config.toml
targets = ["instrument"]
norm = "batchnorm"
beta1 = 0.95
merge_dims = false
Rows from block 2, named by matrix and row number. Each number is 128 + 32 x the weight over its row's rms, rounded and kept within 0 to 255. All counts start at 0. Numbers have three digits each. After the name is the row's rms in percent of the matrix's.
# conv: width-5 conv, dilation 2 (model.blocks.2.conv.weight, 256x256x5), inputs 234-255, a 5 kernel for each
conv.0 098:127165105099155055120142161142059155121110171171093090115107127158106130111070134148172161166159104117116102137133096149094162119136129169116111122131124162077122144144120105114170221145175118043151149129133137131123110117144102141139118154081096129151175123137141152113159139092127135087144105125180150109129097126082071139128169
conv.1 107:000229050181204097173137114113206111000211110226173137097089134100105153120121107175051167144128132127094086124131103147130109131121127144100147128128077187102119144132136135077112121133144082087123139148128116111131148123132164108142085100126133110175102107104136130151132117089102100156136093116139105112135143158089136151157211
conv.2 072:089115076167093101140116135131255039072160099128172135131148112114141084229172141130118203255127096127205101117087118108109116125114102117199179139161104131092157132131140168122107111132130144066132105121125169129136113147109143123120137157136148110112124205110151109137177146162128068121105137139107112112147139147101091069136085
conv.3 107:105108169185146158127133105138126155112123138102163133097149161089143075129127139132082127136111083172108128148091128132103079123148137122147159100106139191175107110114148138081134158156151091102085104136168138076094103167157125114093118127180150117085121209127058084122144140125084111152149130103123143102130125132099080176183115
conv.4 063:160148108124120139155120181107158156104196085134138089042084091084092160131188080078130161155121096116116150118085086144154126105124147117096103108128155132130124152106035098168180143141122050127166162108101167137146117126131135144109138121142136143081107199189109104158113132126131117144111115108132099109166142128159067125089075
conv.5 094:157126000183161133110122144135130131156090155141083135131144136156000192139121141135127111130137113103134110086166152102126142117130152143121099152111090153155120124155104143147104145142144086138096122162131120104131137142130072148182050165126110161133116123147129102129089121143138104101126147123143126140124190159125132114148111
conv.6 079:255085098078118121125173136124122145123112121116126086108120159140084082050034255098164076155118111107127077123185145130088138104108082120100109118121177147142119166112136136112118118097101133100154130107176159137107120142127096123094145115127128140109123143169137137090172148162109075125151115161132133155140132106167086158160092
conv.7 112:102080125198128122109141112139219100111123122081173107140104168004146121131124122129136092134116104155125146126111100087100074129147129144103148149105104099131121113124055096121142136103149116136139138097125152148125116094093138135049126127152116116110127125126138141108147069150136175113130125115133133142172097104144140106129171
conv.8 081:054190207117056149139089112141122088106177133092083126114121098125135136081141068131160116124135155139119134134150036129135085095151197173128105103125097155129111131160149116113108173135120131112218130127138109162108103123161104102200189134143117128117115133126119143115086120102162132133142105102128127090132116104159179160097129
conv.9 093:186076240000197088078105119154130175036190080121121082126153082121096129202132126158152116084153064174073106155108135054042073091136188086145104083105175084164118141094140173181073071173119131152107106109114079069094089116188051088091153109161129104137089154115113147167166102089087218131136130136114136117115134123145129109141183
conv.10 148:150050217053152127101153118145161103208025164157155106139141103202113139110096158067209092094144116160104080089121153207130155136141103135151094120111163063194062174097155136143114057159143175127118086149101157143111130140122171138108117087156080155064227127151116112141118129157104114137095151121108111160086160122153098166128084
conv.11 109:078171162162101117111130106166139144112094135101098099181197181106102127105115073112123196117121141198142140139133113126133113104115134109106097151142102146164089159123162144108079098098129141172208111098090114120115110120119156144104093139137127097077151146094092094231086113129122185114119122124141137095120133085090174126153075
conv.12 116:143155107092149124121111152122157059075207116130196095064144132122117140121144095102174143139126123137119137122113114140109131131145116121131128127114140141108113100130104131103143089168192097131133120145168079105144143112120142112084134136107131102115147126109102178133129147124101121139114096119123113126128104142193105056104150
conv.13 128:201175219000078107127133148131186081096116147131119111081113000177153175097107118130124217167088111090140089115097151123093146073135106067176134110069215102175082103131113133104094150109121147135099173147150076099112117120149163122069141144147141142133095119084088142149128167122131121121112148151101102151167143116171136148117111
conv.14 104:118113177130076104100156155118061220185120027165109142128119062101147137163164146084136137134127098153118237137135112095066096142129149106126152141135148161137150069125124139125104132106152076152133148136114120118116100096102093131180165095151191111126108103161141119133095100141153120116129156119118124140134092130135095152135094
conv.15 113:147074163178082124122112107159116134123175079114124091094137172111142141088156081092070152118106127138144170145097120158145119136162170148093114113141104130110160155137148134099083113168159116082115150163123171108125136136122127133101139170109146139147132187161093076115161164111046081151139119153151162123115112092077106150118165
conv.16 115:180092128072248143146105071130077135128126136133094118133122154162143041195125173089149116125124138158092113118104131135157107169148140117139120114107096105144115124132093103131205144139141146172159102126168114108143148172123178160145144060095124110148127119124121142094133158133143127118110146123122154109114118105171129090086119
conv.17 090:120082091183145064143165144135187144082117125118136114116116131121096142126128113150151134134126135143121081089135110172124130139130108144124121100109103094052183155138074122139158234127087076135173125085171158163116140103131105104133143122036093165209204137119117111125125164116108136014082093228200120108137121130051166151126124
conv.18 116:096145116147116142129127136132124092133137160049089127138255162138136105147150011119122185137126186150111169099088125164198128150152165156104094119174096109104155143215129104090090175106144097145130134092107119182157112071086190170082098119112138110167137069130152140183150164137065113130123145138121216108073121099144136108130105
conv.19 102:107114045222237148137137121111131101163126131075147124150205180069156047113097157170096046094122163158137130126120113127105077153091141142069131148164177127128159179100120126115132096173117140133164159101096114100132201113066122125129101086154134144123133093116130094180167155132075135147142122097140170131134108097096193116158087
conv.20 103:117075185113087121113146146128088233051127095138133150106073101076117144137141123146129111090206080153112164178216159016133106138135163116140136143155132135143133118076101164164155095120144123156098121126146085132147155111195100153122150133136157133089086195155124085141128088096112146106121131146146073166167155105146118158096085
conv.21 103:082126127088144154161146104149139068120255033083136117121184151166173059179188162077098142198160070171090127096132116158109151161132075135139185111171111135114126138127156141119102143123102170104129106111130153102152152150124249153128191066090127125114137144128138120113146159153149108163130115115118132124144123137083154095112112
conv.22 110:115105129146075121145134148141084121217029220127079101161131162108119165139126132181124156197118155060219091104148121071116102147142045124132137146149130142090148115110171095158119147142112107105129152118108157113117126113112093101110135195088143117159119096125179119087153145131129141143132104136134148140091098144119117105080137
conv.23 096:121107111180105104165139131122218054106182090090169152106128167118156101123126132104085184228105156172155068134131173150116158192132089189171119050124114149089129134161130109116086105138143146103161107110140137134163134124119255185108044047108130122121144124148148083116098163177121084139130135111109156144132113116079089116124130
conv.24 095:226125142068210151079124136146132164084190100116133084081137044154117146041045194045197105126092119181129103131105139140102154088139123126129121119134220165177141152095148175134082174126098101145167155122127176107111115101132095163085119130140192122154136180131110138104120132154122094192157162163105128144123136130214106126147145
conv.25 129:138181104072076092138138129155096158139141131132110115113147091074062179255149065153108201150128100144161112118136127082110137093099125093193146103083136125091118121179149114110109127083159134129115143103153178101122104093120104107091090139126160120133144133111128130146162146082127137080097115171157167123093133156150131107092125
conv.26 100:170148121089088105127150127117147123130124133113130123115119088066108138149124115138156097148152134104113151163123088123113114128129165123126114124128115181108109111131122120103147122159147144084125168140117116158141111133208069125118124136139145104119145107137176155105144116067117255130168109140114137114146132068189179144078121
conv.27 058:205094058154184119168149114094173015124148161104155109151143058099123133168070214094072159116156113126142152176204164112162162169141145090091132147095175109069136106168086119149146161168132134093139131127140116108168146145164116118143131140175050118176148098127117146146152166201157127082121134150170108083138137115136121142128096
conv.28 113:095155118078104139129118139098096216000236121241181157079078161114101167120086179108114144127115123122127163108097111124120127084158169151131127133161083153086100090136118128111104084051193113118118119114133098117122113130146092121081049130105141084213086125120074158161170147128142172088134102128152123093157104196119166087057193
conv.29 101:095083177105099079149155148137255109000131118199152191088085136139140102079089138094186100255089099135143112163159173110117111115128136154160160097083131106152128119144097145137090119156111149100135094120143111158161123128122139106114152136115163121104090131107152160129199147092125160131144136127120172098083106184083100121122134
conv.30 105:255153150006092139110131119136147159116106119119115088161153064106117144088075204068219145147129110118115088121144150145086161152165126101126143142087249119128093100126128137157139151132164134120107099123124126122129136125161094160101124143137141108111145098107121143129091135167146178130152118104109128131131142133175167129093095
conv.31 098:153203103094121090143141110134188120066073237116155118077189122074134130112056131181137089100124156118148120146099108123098096139144125107159110096103093115142128109135140121100098112119125160133170144138138124156147076139188118145087105126183123101104155136117112124182169138150106125121134102139125133100119129103114246098069223
conv.32 059:175071162094153113146126149129131156109204092173073185102080142087130131077118154133129060128121082088087166144146113142112099115109129118147143101092154158118126144095131156100023103138166162129137125162149140087137147138108085107089109128140157153163110159095102160145145112102188104142155160104090115115141155113153091132108095
conv.33 110:149118105217086133117141129106096148107167097112101152103156158129138234000134145145119089125143130137102113102163168115147143165172091129091158172082145182102145119134133169146116130099157113120126124140118107141141172140085106121167135143142153115132117145136106124138106117161116121141164119135123118127130130142099131131128093
conv.34 077:123140128110122118097150092111024248000255000133129092163148215168116089084135158195103085100255002240015131120170124122134143110105097127094150144118140165119115105102178149127091151194143085092133137142106103123139107124123126140121136064147134086142131137110100087138093117135136170147134132133101096138160135121141125123102100
conv.35 079:105075090229123108140134124153115142134144088113125149103094108094045178149149161109181120118134132144081243133151127030096125136170113125109127151136134124120118101107145134134116132101123127156134127156150125105142135142111103166166104165120133146117113139137120076150058099094128170113123151118113086131135125160167138159071108
conv.36 091:104180117132115109124134151136136117171123105092121091138232172126071103127157096101121130157146133068107123108091127157150175125085100167139125071104107125136131127191177101126114166133117074206126119101110151120127125121110129123118126128077148145131138000115202210186139125099132127106128123127141184103073111191117128131111153
conv.37 080:087186145056149145156145149159102115088221071091118127124083116170132079180116080111113100106129130144073188076125132146154145133105147129132098109131070102106146100160143111103225148140149150107138135119127156165113101111163177042110192129118146131163097077139167155070135176092094095113131132135134107076140155104114147121093120
conv.38 099:187083153000165169151176111155068203094233046084093125129141080124141136123041173152120147087170096172096123138149087154098175192104076103170120093060132066111083110127153085101169083104175121163143123127130129171135100141134130130102125088174118112122099120094106121128150140092073118123146140152101092090138165163135139141128156
conv.39 113:154140064172129115157153144068084082163211070097092085096201149166042224123095117203206081101116153115147136158110121142147160125131095097103136143106142145149140102155140159130172141142092080089102122155134084143142113126097126121112098106114111134142160114121134133113111141116102109122148160139101110113094112167090136131160136
conv.40 072:179062041124196119160114135126142147143166149218163130100097106093206145101159081109129171119149087147130030157133064059136120139122130100100083115120153124145115126056159156178142173138223150122082063105119148087095095104121123186060157059142131110118110204127122079157161126125118156110112137120141144120123145078137051085138182
conv.41 079:109133082160178053157181142121184140064107087162168098106091123165113142122077104127132184143150136134149123124105120192173169172174150142124112087115103120059121119110092137145148184166121078110154144099139172176109130155177090113146143153071105143131185127094119136152189166149162131030142082178212122108111125132099138103180112
conv.42 086:161116100150134114139136116104204103067019168123173059118114162186080083130019089171228117085156128144080085103129120146123103129127153127137152111132089051129124189126165136122155155154151177171153092125116158107149134130105166115128113105194056128111172143161151141119142116133122147119084156145147133146085107085172149117131103
conv.43 084:129102104143135127143145180117100195158000255194079141142071142116086122114110140185121065107185163030226125098165137131116117121127146158129109187119130126099126130135144091118170100133142132158125129103099136156139136135144138150119087172123098163109096122098141125137146116132108107121117144126139117122109142142126121114158096
conv.44 103:075160096122192135108138112143107164063170098132132132152042103153167052170089165115111177123171038211083113114123133124131103134120137127107134172183093172122134138096084122108129119152117102090066136132163148159108116132089132116158177043115125118138101099138129114075127127103168147164115107113114140122098168168107127157148126
conv.45 089:147139172146112100131144100162175143077174113120111132132122096099112092149087130212092084119150147133096174091120139160127122126098131126178118092145161177147128128053116140175158166169142120138177160095131186190118088095106135148054099140143124134143104153162191145094066119163123043105126135134121076164143110067087117099164159
conv.46 106:067114110149164136120174209066087176163000255160101122174059149136134142121176144182121018125223132028189103104140116093111105132138131142091098153149078158104116143113107087104149127132143093157128159114122138144126139118122132138115074154103087164145110143126164154056131130113127116126133137118151098120126091191091130143132143
conv.47 081:112145114094161151136082081182103185205168065128088121150129166139066065162138137141136126129149144105147186163145129070133143080081148117121098149116083075164166117140125079146155086140103104137065093112144148168156118110099166106078069164113115168151095110152140124129140133130110036120099139136121114138134114084061059133200210
conv.48 084:029198134139171173117119139130173132052076132152135180073103204112095159138200030149115158198114115190111129097176110127166124085087137128104081121161048160151114145125112080140204151105062175142154102129136097115110129106103174117079109165123098117103103176153125092115116103090078101125125129102115176086070129175148135111133084
conv.49 102:124057124164084089184097139115201114191058103096107136159102145153142101133130147099124149254036178114160101126092152078133125108123153131185134099078118117112129137119081154122118135134109136147154139173120117120135133132112141100155136087160126137096128148175151096096116099105125138120132158125121128091094128105086101166137111
conv.50 101:254042104108132193135133149155148116143142088164108125132101113173108151169012225106188134173124128132148242187181141043140137082131148116119117129102165109135158092151139144150134047185171176103139137135125113129136110088130131139100129107156129097099094102126143160076135121132132150111143145137131099122146149096149126146072142
conv.51 076:094098142187132160101114170110076159134212030148097108097143143162123139164150101126151110148135127157069195154112149147140129115109130110145160109051077111132130169143079122154245144158113142221087149165097120100144135148119111125116120066132161127111084182124073125214144155115074098104099135138126144123098057090107100134153116
conv.52 047:151147082194250086104162141113167110087072170141159125133113163161095140109113156156141031129139163134113130125177170154209146118166186146114151154107143174127169179121163183179169183198137152120180181136142145167145140134125158121134101098123153101097129152123083062135175112124117171147219170178175087127116108129135115137154132
conv.53 073:129129138122114095140224215121141207043136075072109171162106103123138110103132129129133106147153122120100081102104132115127138142107144132098100078119135150154123147135116136120124156146140135201132102139146088140105130093130112119140105102134144131113109112152141102157173138100098099118134127145159124102091138116140154101110107
conv.54 105:053198176181060109183110143127140039144102160197138139121071187166117107097191074104095194217152136099111133103094130147134125124112132141153140125092102190123165073150109125140123104111108136101189165127107095122143121128119197103166116081124113103132120087133135127139099111121134165154096118139082119115126133129110151122177087
conv.55 122:142107113116137166075119112118031211153051182112137132116127140099109111187207052158182096130157060099169114120108135125115154116112121133164125151136102123127121139105194123096127116138121119122165092111141129138110121103143163125108120160106112147132126212121133118095125168148102151123127138132126163104073160137112163121081114
conv.56 112:132166217066059081106126159154136149124125131112119143125132097171081158135128112122127166156142087135137158173135124075135145045139164093164121099139165123156073110097144176124072140105114171118123120140119121155096122115166126084115135173130159156098114117124141132150092102084133159109113132123142119150131108160129115188090063
conv.57 077:117102135139137121143119170089108193158000255163070142175073142124092111132067180170107091129180148037213128118171127109124144129119129169140096159128120122123140132146144111102168099158148102142131108101122154147147121146132139145116094175118089138139118107099151142129154119120128116124123129101157109113122119134135114108143136
conv.58 131:078140141154090081116133145136050255047139120141085187122125144116105140139122143150111106118135122136121159134142134120141096076122171122132127115152094139129154135103128143130123176085152101139138132126126128130065095117182094127154108177072179087167126159124133120131124082097111148100130127127145131075136110159100110156111113
conv.59 142:120173112080136137092110140161095236094100100118128125108122096129132159080097081079138255093185092213117128112143124115122132144118124144110122138131143113133087135090160138116107119102093202119164100115106127137124138121141139147103127128127128139089134105126107152154100134136134128132119126128114150136090142125150135126120098
conv.60 095:104151146219127123134140099115162138151134108140079080116099125109182107112111165144095070133133159158122193082124085150075146133095141086146157138088098124139195193074105138173141107119128100155217153096110206166115152143102141115108103116123133133126136132103165137147068088185142130125108130161170137147166158076123138110163121
conv.61 087:124094151060186144162161068101220091121198079127136091114089113131156096137107147110157092156151099164111104131094131144115121137144127116124120085075167118155131121140127116121074152145105119155129115129127130120135115155134206156096159078129107147117172102143123113110130104179132082095146148143113121092095108175089095120141160
conv.62 094:078120080186146147132141143076120111211081172098109091136130093108170111107106106110109147191115123088132098126126101109113103086130137131118111168154081178107116133116109175114115155125094120107178180150145087101138155128151135097157133124136142103132128129158103106143148144120123246120151101112119125088109180172130124139121138
conv.63 106:207106174066083114188131142127115143115144139163096117119135122160120145095000144116231169099152081093170177169051111096118168125185160142160075107103169100131108087108151134099074129143139081108108132117140118157142072096179155155065110167120121143131117116075106141062132123118096137113144144125092163141099091112168106102144122
conv.64 084:056114097132151119112147151131081186120138127137120162137114072142160114131205062072068144115103104143113038099148133131077123137118128117131118132142122132118145124124146142147127134175116146147059134123091110079099142133115137073074114093177141110133123171143134107171113138108121111130112128155124125142125150142121135097106106
conv.65 086:101172139214142112120157095157155060182081184192126080068103151079116084130178046122066160163089145100122104118162114144164075114078127142156136114103179210167202175136146116113123068101093130136204204112073122114137152099060123116129085122132146141127150105139149158123129118159125091168172149169119146150143127130094195109174074
conv.66 126:146136177109126145128123129097061206106129145080130136106119125098197249002137132164075139121168107129117101127174122066146152167154095146109155154055123159096155094130136116126168172132103136165139150164103101137135154135098127099149157146135157103139108170117122132100108136149104145134148111133123127120137129145082155164099119
conv.67 130:000175078216201120127108137116088123160139142101117140193158131133083165128139089200073109118151154129074109094109111145138152142089124142113150090098097125134142152176157135091088141159088091183145163127098101135112133078093094090172051181147139147116108024132215166113174130078103098130164135108093154129086128167115137156143126
conv.68 088:046199147255011180135116130092053114097185139036097151153183165182168127151198075130086199075119172160152159144117078173152147143118166073140081121164115160123144107146130121115182139120142103067107133132149080125121121075147125125091086159133100112115178120124111130122091105111110157145124137152123122143147146077112127127162098
conv.69 090:081156132139094103153119145111022249037172121144114207154104132161117136131052169219080083143128126117113186125130059112107171128100131129138166096133094131108146127153127095067101131074145112171105104113133153144121149108099127122135114144091154072161136030135162168149127134134121125108155129121141158091137095201067113124120166
conv.70 097:139082112137051077127130123146228056126106120111126167170130140074063118169078186133092075179096146135070135146194113074097064090113206119114096128173121124121158086111119135157135113124163159189135132155146122171174100104175106092131141220112163180115054100138139130117163124067093144115097126138120112122143106151171067132102137
conv.71 071:129129130177085162133135104098110121108255056226165142125228163129135149122194135129138119111173113161116143150117141136128116138128127129144126099068137188124196128112110142122144131123160086145108093087125110066147149149085120123125134119196137108222182158125123126119135154136117129114115138123121162187187120137197133066166114
conv.72 107:083145121162142122130118130152117088104155115026107198194206144118113137103121108160086137078129170199093132125098108131142103126108170089092064156176141115138183090130147108086100181121124117136170161095122110091130168153106154116125146116137143104093147115155170115131132133168133111138152158133099201116107132106182149166142112
conv.73 079:155110059195134121129142154096216008108216056126098103136106112115081152152135139087086080146096124098148133147138059063110128097093145115134113090100126139067174084145103140173128109096144106104174130147130150128097147145163069100124172098100165129144090090102144155089132109033059207133149131136126108099098095150125137086210135
conv.74 055:118074123155062206126151095137064214071184057124129141098136116135164094187115198193088163144142076154138161144135149174139091107135108156126115084123110116132120125122139155141133065122144179146139153149179167110081112199120121098120117070126128132127089139105137125133142141128140179107143104136153130159173115100091097130112160
conv.75 134:112023134170209131139147079130146169070064194108190133137109216063204095103107147134081134131097126173122133130128130107117085160154124133142140114115131082141115158124139108133135108093101178133126116110117136081109112176135148136041129125134130135097159141149134100112103147153083147137121132114128148128098184086129129180123105
conv.76 138:119168129083172094163123122147183150023094193167131101087150042211079108180087150134146137132096133140126092147116144097121170093097142120138125141115094128122126135136108138146107136115136109122128110099147125126141090133120131129140107108142114100125152152112093124172156107084173111085140135144130131082119146146143224118067099
conv.77 117:078146068141160139128139120128140122152122088049137136117154179126144134103144131146078135139125146127105124137126087194168149160124156162098102141147091112097135140140143104086116097138132159122082109158108120145131111108180155144111084114128117129138118109167156099116169176138119080117145136119136166103112131141102146193153091
conv.78 117:074164148121149110113149126113115188086145120140144144131103107149150135113162090163134122100197087136130134145190124045119142144103101115142140109104107101115137180143122135147129144092111141130184163074084156159137134117114133118116101141105105127109145088091131157229112105108142208146117121126158098123111120138066166133133109
conv.79 112:135115082187156136140103104108127141099161121098125156135139189114087130167111161114103085098121134143125144148152114109103069117151123117105134162106123154125150162126126133126119138133133125117112142133171109096086104160136067156169128040156145114130132206165125071092190115155120128140127142122148126131122131127144088089142173
conv.80 060:092107135144159070154176123142152127085104101132142123115136134146161127107072124130180179155145116096124091146134160180127120152157112157130121124109090054065086204086082141154152134152158075161116125104132142130113123125128130114152142123127146127139128136111126140141164158141110049106096087154196150106105104132118174112114145
conv.81 106:185089215000128104161154131136141076101223077196189148133106071166133156112102164031176158136177112135107083149111126073091125087145164153125143111133188083162079145079171145153114135111134098125095159132137057142123091101165141149063116116104138105145112127110118149146102174191109135124137114152117117109167142147161132140100137
conv.82 076:162151040130200129125147121121093137150168105124104093062108062106101161099076111204140080067135120127096129150135139118119125087076128091117144136129109175113136158138125114124179186134176131129095130144165120096131144149133128142164152165146126115107129232148068108146078098149149108175151115098082101094159123122105079074135153
conv.83 138:140082144153124152139080107134037136235101113104108158121136114147106131126183101000140255109192131147122119149150126121127126128133115123160151099111132098121114178093107156136103147103054148128184131131120137146128144121110158142135096133067120187131155180137103130171146133106132147133129127124139115155079104129135120129126148
conv.84 068:144208166072158129175128116136143100231106114077113137151135068079162165143129138187082066095109118126162156124139110121160100111125122093108106166140153151101133178116140156123108133230144105078075137165193187105123126129143140151145118106116126115146132251168080067102146094162155088166141097137125118147108125132102105100149138
conv.85 129:170097209068090145144096173122105156210012133159129092143091109137112124112072113060216237145122136092221119134085111139123152110123129120143117139119152104157121108069151159144072135122101160138131120096115140138125128142149167099108124160137138137077138137108137121148145104093128136106143135121120136136085124139175147134093116
conv.86 052:126084113135180126089122140144137116116154092099118104104071132130107077139152160122162072126130114109078092132154092163126095127101130156132138114145122176165123133103127125113129162167166177121076138152144077147097121152175074111105120102129101131124173143111125095081128111120113138132138174130112094149203160146093089103126137
conv.87 105:167073102094122116123127133113077162152116094231145128089059109137128136138116142129113125141101093140140118180155157095132119134145152191085109131207165135141112031093089112128139104142152123061125157115135057116099135116183108136095100127071152111130116110110115089132091100116149227145154128108091176088050149218157078142124076
conv.88 106:139115143162092113128162110099191173155024176141160093141116139157139115100072114148152150098103149141136111116126132129141118133133121100159145148095157064220091157091139109160135060126119226109119115122113171126099113138141138131120107137204094152061212101148136106134119126135122130131105154121122101132113144112103138170124117
conv.89 138:126174149117100091123130131118141191023100183184122167092128139130106126114093096113160136107116162149123187173122086133115142114120115122125126141138109173107101123119180115088124131085154153158156118117158134134120116121112135181113083134121110098088151150139118141131112102143109136129188100075131129075142133136087195156054137
conv.90 090:104191093071168084127123130132150123114126129143100133124131045185155104181070148159151147163078170150124160160146140105150186137114142127162130116136139112157147115169157109130145134134158124141128115103160131130118136143105145076225151079158131153122128137131138143143159114089140096134138143149133135119129120128126121113081114
conv.91 090:255012172049128138090117111125011191154040255159114151153144114106123145167091164112158123184186089108157087150116154162099127109111090066141144154136190120134111135161133163165079189093096118098163116135167135130135094113117058140106162153151126107145169171116104118120159173159102123097165136125118126116111150152148057146070145
conv.92 091:073084187129101107128144158093136151124101143153145149121062121118116149180076121129159059122139107086154236255214137072118112107139218126145140098096148113102087091124151131115101145086121087165139150118119103180133121093121101094102095145161138139118122132176156123103181076102151192131101162125129105183152122121140145148113077
conv.93 099:165123065143118057139216113111087198144100104067092155121121064116100161206064139182113102131157138129161120145110062140106114078093138151145113136070106110108131125091117129124125098132195095119143120195162130144122105104144090126140093106129168124130090118100171119115184117085135138109128127168132128110074189153142141164139121
conv.94 092:161135133143121093148136149120160099145160084250175096081073142094136126124133088133143103195101086077108127085118184133142130134139085193160098094145177169108140156089090109128103092152086061143089164149167129146140112125079128147111156114097137170151105135153143144110106151159109070137124121145132105110121108195107086095137121
conv.95 080:197126119121255118158155151143098111108079113095105126176140074154088116097059130203145086072076115113102108131128105150120114157147160116107056136121195081126085157138166129144180138157144077109132104110131109115136153143099137161142134082117120086122173137134162081091173128131142114107125126155111158113117122107161160144170190
conv.96 079:148169096131095147126133138132133128120163100119119070096121210185120109129093106192144076117156139147105127139191150114190122095079124070101118131156065162127115098129117130127101203167138130110148158157142133175151125111141164027061141179089139159142102078126128149090142123088061127157141131113122122118117110121099106116129118
conv.97 104:145141096193064141109131148127096151166129101134098133114127103149103225090166128091118147123140132121121096152126119080140134135120080155116110170088119157104130090118133144140114112142121151128080119140145096106133152143088119117146109132101145155133126126098118137138153157095132139099162144136133140156148166163144184139067073
conv.98 110:124133123083114134109147161138062176030229127255149108090057068137135130094148121116115131114206051204054095145141133119135125148137123163122142115091122139144166110071132162172132160108131088130092123128114074132113124113131138122101126061104106104136147147114105132185124099088117165119126132152127112117126125155116077126118109
conv.99 108:177153177102095180120077103180166092156119107148159110114087094131111148154161141149097071187174055102108169128121090127140142122103118152147109118120159125141124097067108108157186075126150136163140135118069153129132133128121151147091128132059163139101164132114158196094088126135138153115117136139137115149130126090121143156093093
conv.100 112:000158082208194110128118080097136131146075118122114105149098133108164092176212143128059134095114140162123071155146135147130096147097116099121115117120097157144094135114120149154151104132127108096156112121127168170162157117049083144119102162142126130125124089130130109097147117163161117143143107095129090138145123115062125148115216
conv.101 074:096118134165096183161117073167172119151134075141135131124145185160183141196124122239113084120111140127137200169170109188195099150127193174159100108084082174134161121099098163103123126125165170120112110131148162122093074157215108121097175138143106137142091155130128144105104097123096125122132115151155144142108101126065054200196137
conv.102 097:147132084129141118124119092109204085092028177106131115155112170170131135107047084172242102063158133096132083087109144108145106133111114111155123133089083043167134181155118130134147119125147160206152123134139174126125130138110156133107118132189038174148166117166182100099139120139135121130082162140129095148096089168143198095119130
conv.103 084:110175116124063159106139135106090177124134115140092129103146133124127164187154062125119143202128112115171055072133151173102130144164120135090149180154129123107146111148157137102093093148132108144137108139123165124126169154102140110149172181116117116147137163136079100133146136139131121130112115134163130123120166135059121135133103
conv.104 085:127107184061168091086198117197147188111142118207133122075088048146146126091148104119173111124136081096132112139158125116122117133185150149128121086095200077163102127084160158136090136130154150142122121133132119156123087133178182181124124160112119129124146255127103113171130142101098098139129077102128097112146128130159098096119180
conv.105 092:122147174136101111091144140131059159154174130058109146118099114099161143094100121126144094150157094161151098169161117110134108144109106130120080106119123160118121118121110147131114122164187115060150182140159157143105068133194065093155130125148149131116086174151132107133210184091078096116157108112103135123103138167119137163155095
conv.106 121:160007145166197137134136111144139153134123116114115154140119196061200026146100184109090130147115139131115111113138123114090064160152161127114136117156131113130123155090114166134150095119115121148112126129115121066114150161129131126063119107125188126109131124120126124121118146134072152134145127127139153146142142110150070131154102
conv.107 110:094075157167119134123124120122137122099186105055112193191157129155123101123178077106130169135134147206081107134149098107135112116118135122094111155177091086152184172189154113077117125097127142127190143132124094117135144149140121131135114157093147134092139117088108114185122144095077170121101131153142175139125092080123072107163143
conv.108 102:116124126127100124096119226078121213088000255168113128156091153143119173124135123106148071154254099027201137102145136113136132139143118175127137133186114120131126090104130110114159112126130126094103113123131096158142119085113160146113105123112102179117100129130159138102113146168115091107139156112125115114111110198141152095121129
conv.109 110:000251035235151162103117147135114152105132143122074128122107130148128169095177090120087119089103151155168081108159122180157091138125120127137141143101052174145157117130111107150128162163145084108136118153154114107127164152068205137143063073131105125155117196118089083084183119149128097158151117110148137126148154108070120098168183
conv.110 126:164099119105162102146138093147125148141000194111180149115117162119120100130079126090098255100109105162162101145140140126150112150122123109121123121130144104151072130132134121153103124138069204111123135130101133135135128131122142159119128087190150093073162104174130111155125138133123121129150137102111136147081120110138137147116122
conv.111 085:062115193143105111126119145165127095146120130111114130156105127092125171165147085134121090125121145146144176157116126080177125127124178083098135137137100142136083087157129137115060179169192156067112143138129089148146065075139077112083122174121148124102120110154138105076167086059093187142145132124105129131134121123190142126087096
conv.112 082:076233079135160132097145154115071188117125103148124178099089130179149120095143165146087080099149096200052165118119080084113101153112181150089127135111093107097137116126091080092164155105130116144137145122123138131123160093114134139192103066124137118156100113136172108100129098090181140143128108112130129118102132163124115135168121
conv.113 096:120115096133109086181098138149248000187156037087137116109133083086161149134129187100110161186051149194090099152116127121089115136147144129134121138119084134092113142139141153117068105109187145107148140111099099110137128157158100077138153139116118114096129119120127138135130123100139160113153110107124141106114139114152099102098154
conv.114 108:163137061118178133116129187123000124098225110137136118126091114128096115108221151143116071059187117127156095138094109129130130134137114135118123114118147175120147094102146116145152186136160155166103149141148094123117109132146104103137122120097109141196134207128122107126134139095109135134154098147114111143143107120108108111129146
conv.115 096:000251025172246121152130126121145163117122099141137096135116105090121108142166045199103143124107118161127072060137122128133102156118132130138150114086048184125124134111122145143140158175136083155174106134095116108116137127162102100149117135115122164127129096135131132096104138155134054129115130094136133143138136112087190068142151
conv.116 091:160101098198050088093174113154105124255102123089080116140134088108138135140102160123121103199137128127158095082124116118098129117113087144125087156162121126099090116080117164107100034175086124131160128122135147146096109124144160089137118140129139156061116105132134138131188164155154169103121121092155115126070150157143118154118142
conv.117 122:244047155035139136107107123129201074180123119164094095172134077139141149117066166103214124112138124126142104131133169120095145115137121115160097115114186066169096163130108141138101085154132116126119104141186110123124136112097116141068153126144099179115165134105124126121120132138126132131106139145099085205106123157210108013125194
conv.118 055:245158116098091135111127142099115185142090145139136202159102125136142152143109191102135168094150138176132114198129100057105121117145144109125151121123148138149130117135126136145099116124119119137160143139108107066104125172194047087110151187119129147098108093137132094124162165113107149114136151168109171181194144073088139072086109
conv.119 152:099116093152162058233138145120091072137133160058126090134202127123101128149031132222125166083136136169161157162101080094118127107130129093092149149161121115110127155139143122061124103198139119072122122130141124092159148112128123139121112159108127065106213127142135136096150116088108145138112143132100145129119103090133110101168130
conv.120 085:071194115020207147127135060074079162121169109185153102107121134158156104186141083122072174084154133156107168130082123110161122147121090127146133087089122112095147110078173143115113117120137165135115119129116066121101112166114185076123176048123125108147116175144175122149085106122103089134139136113122102131135114135043126083106136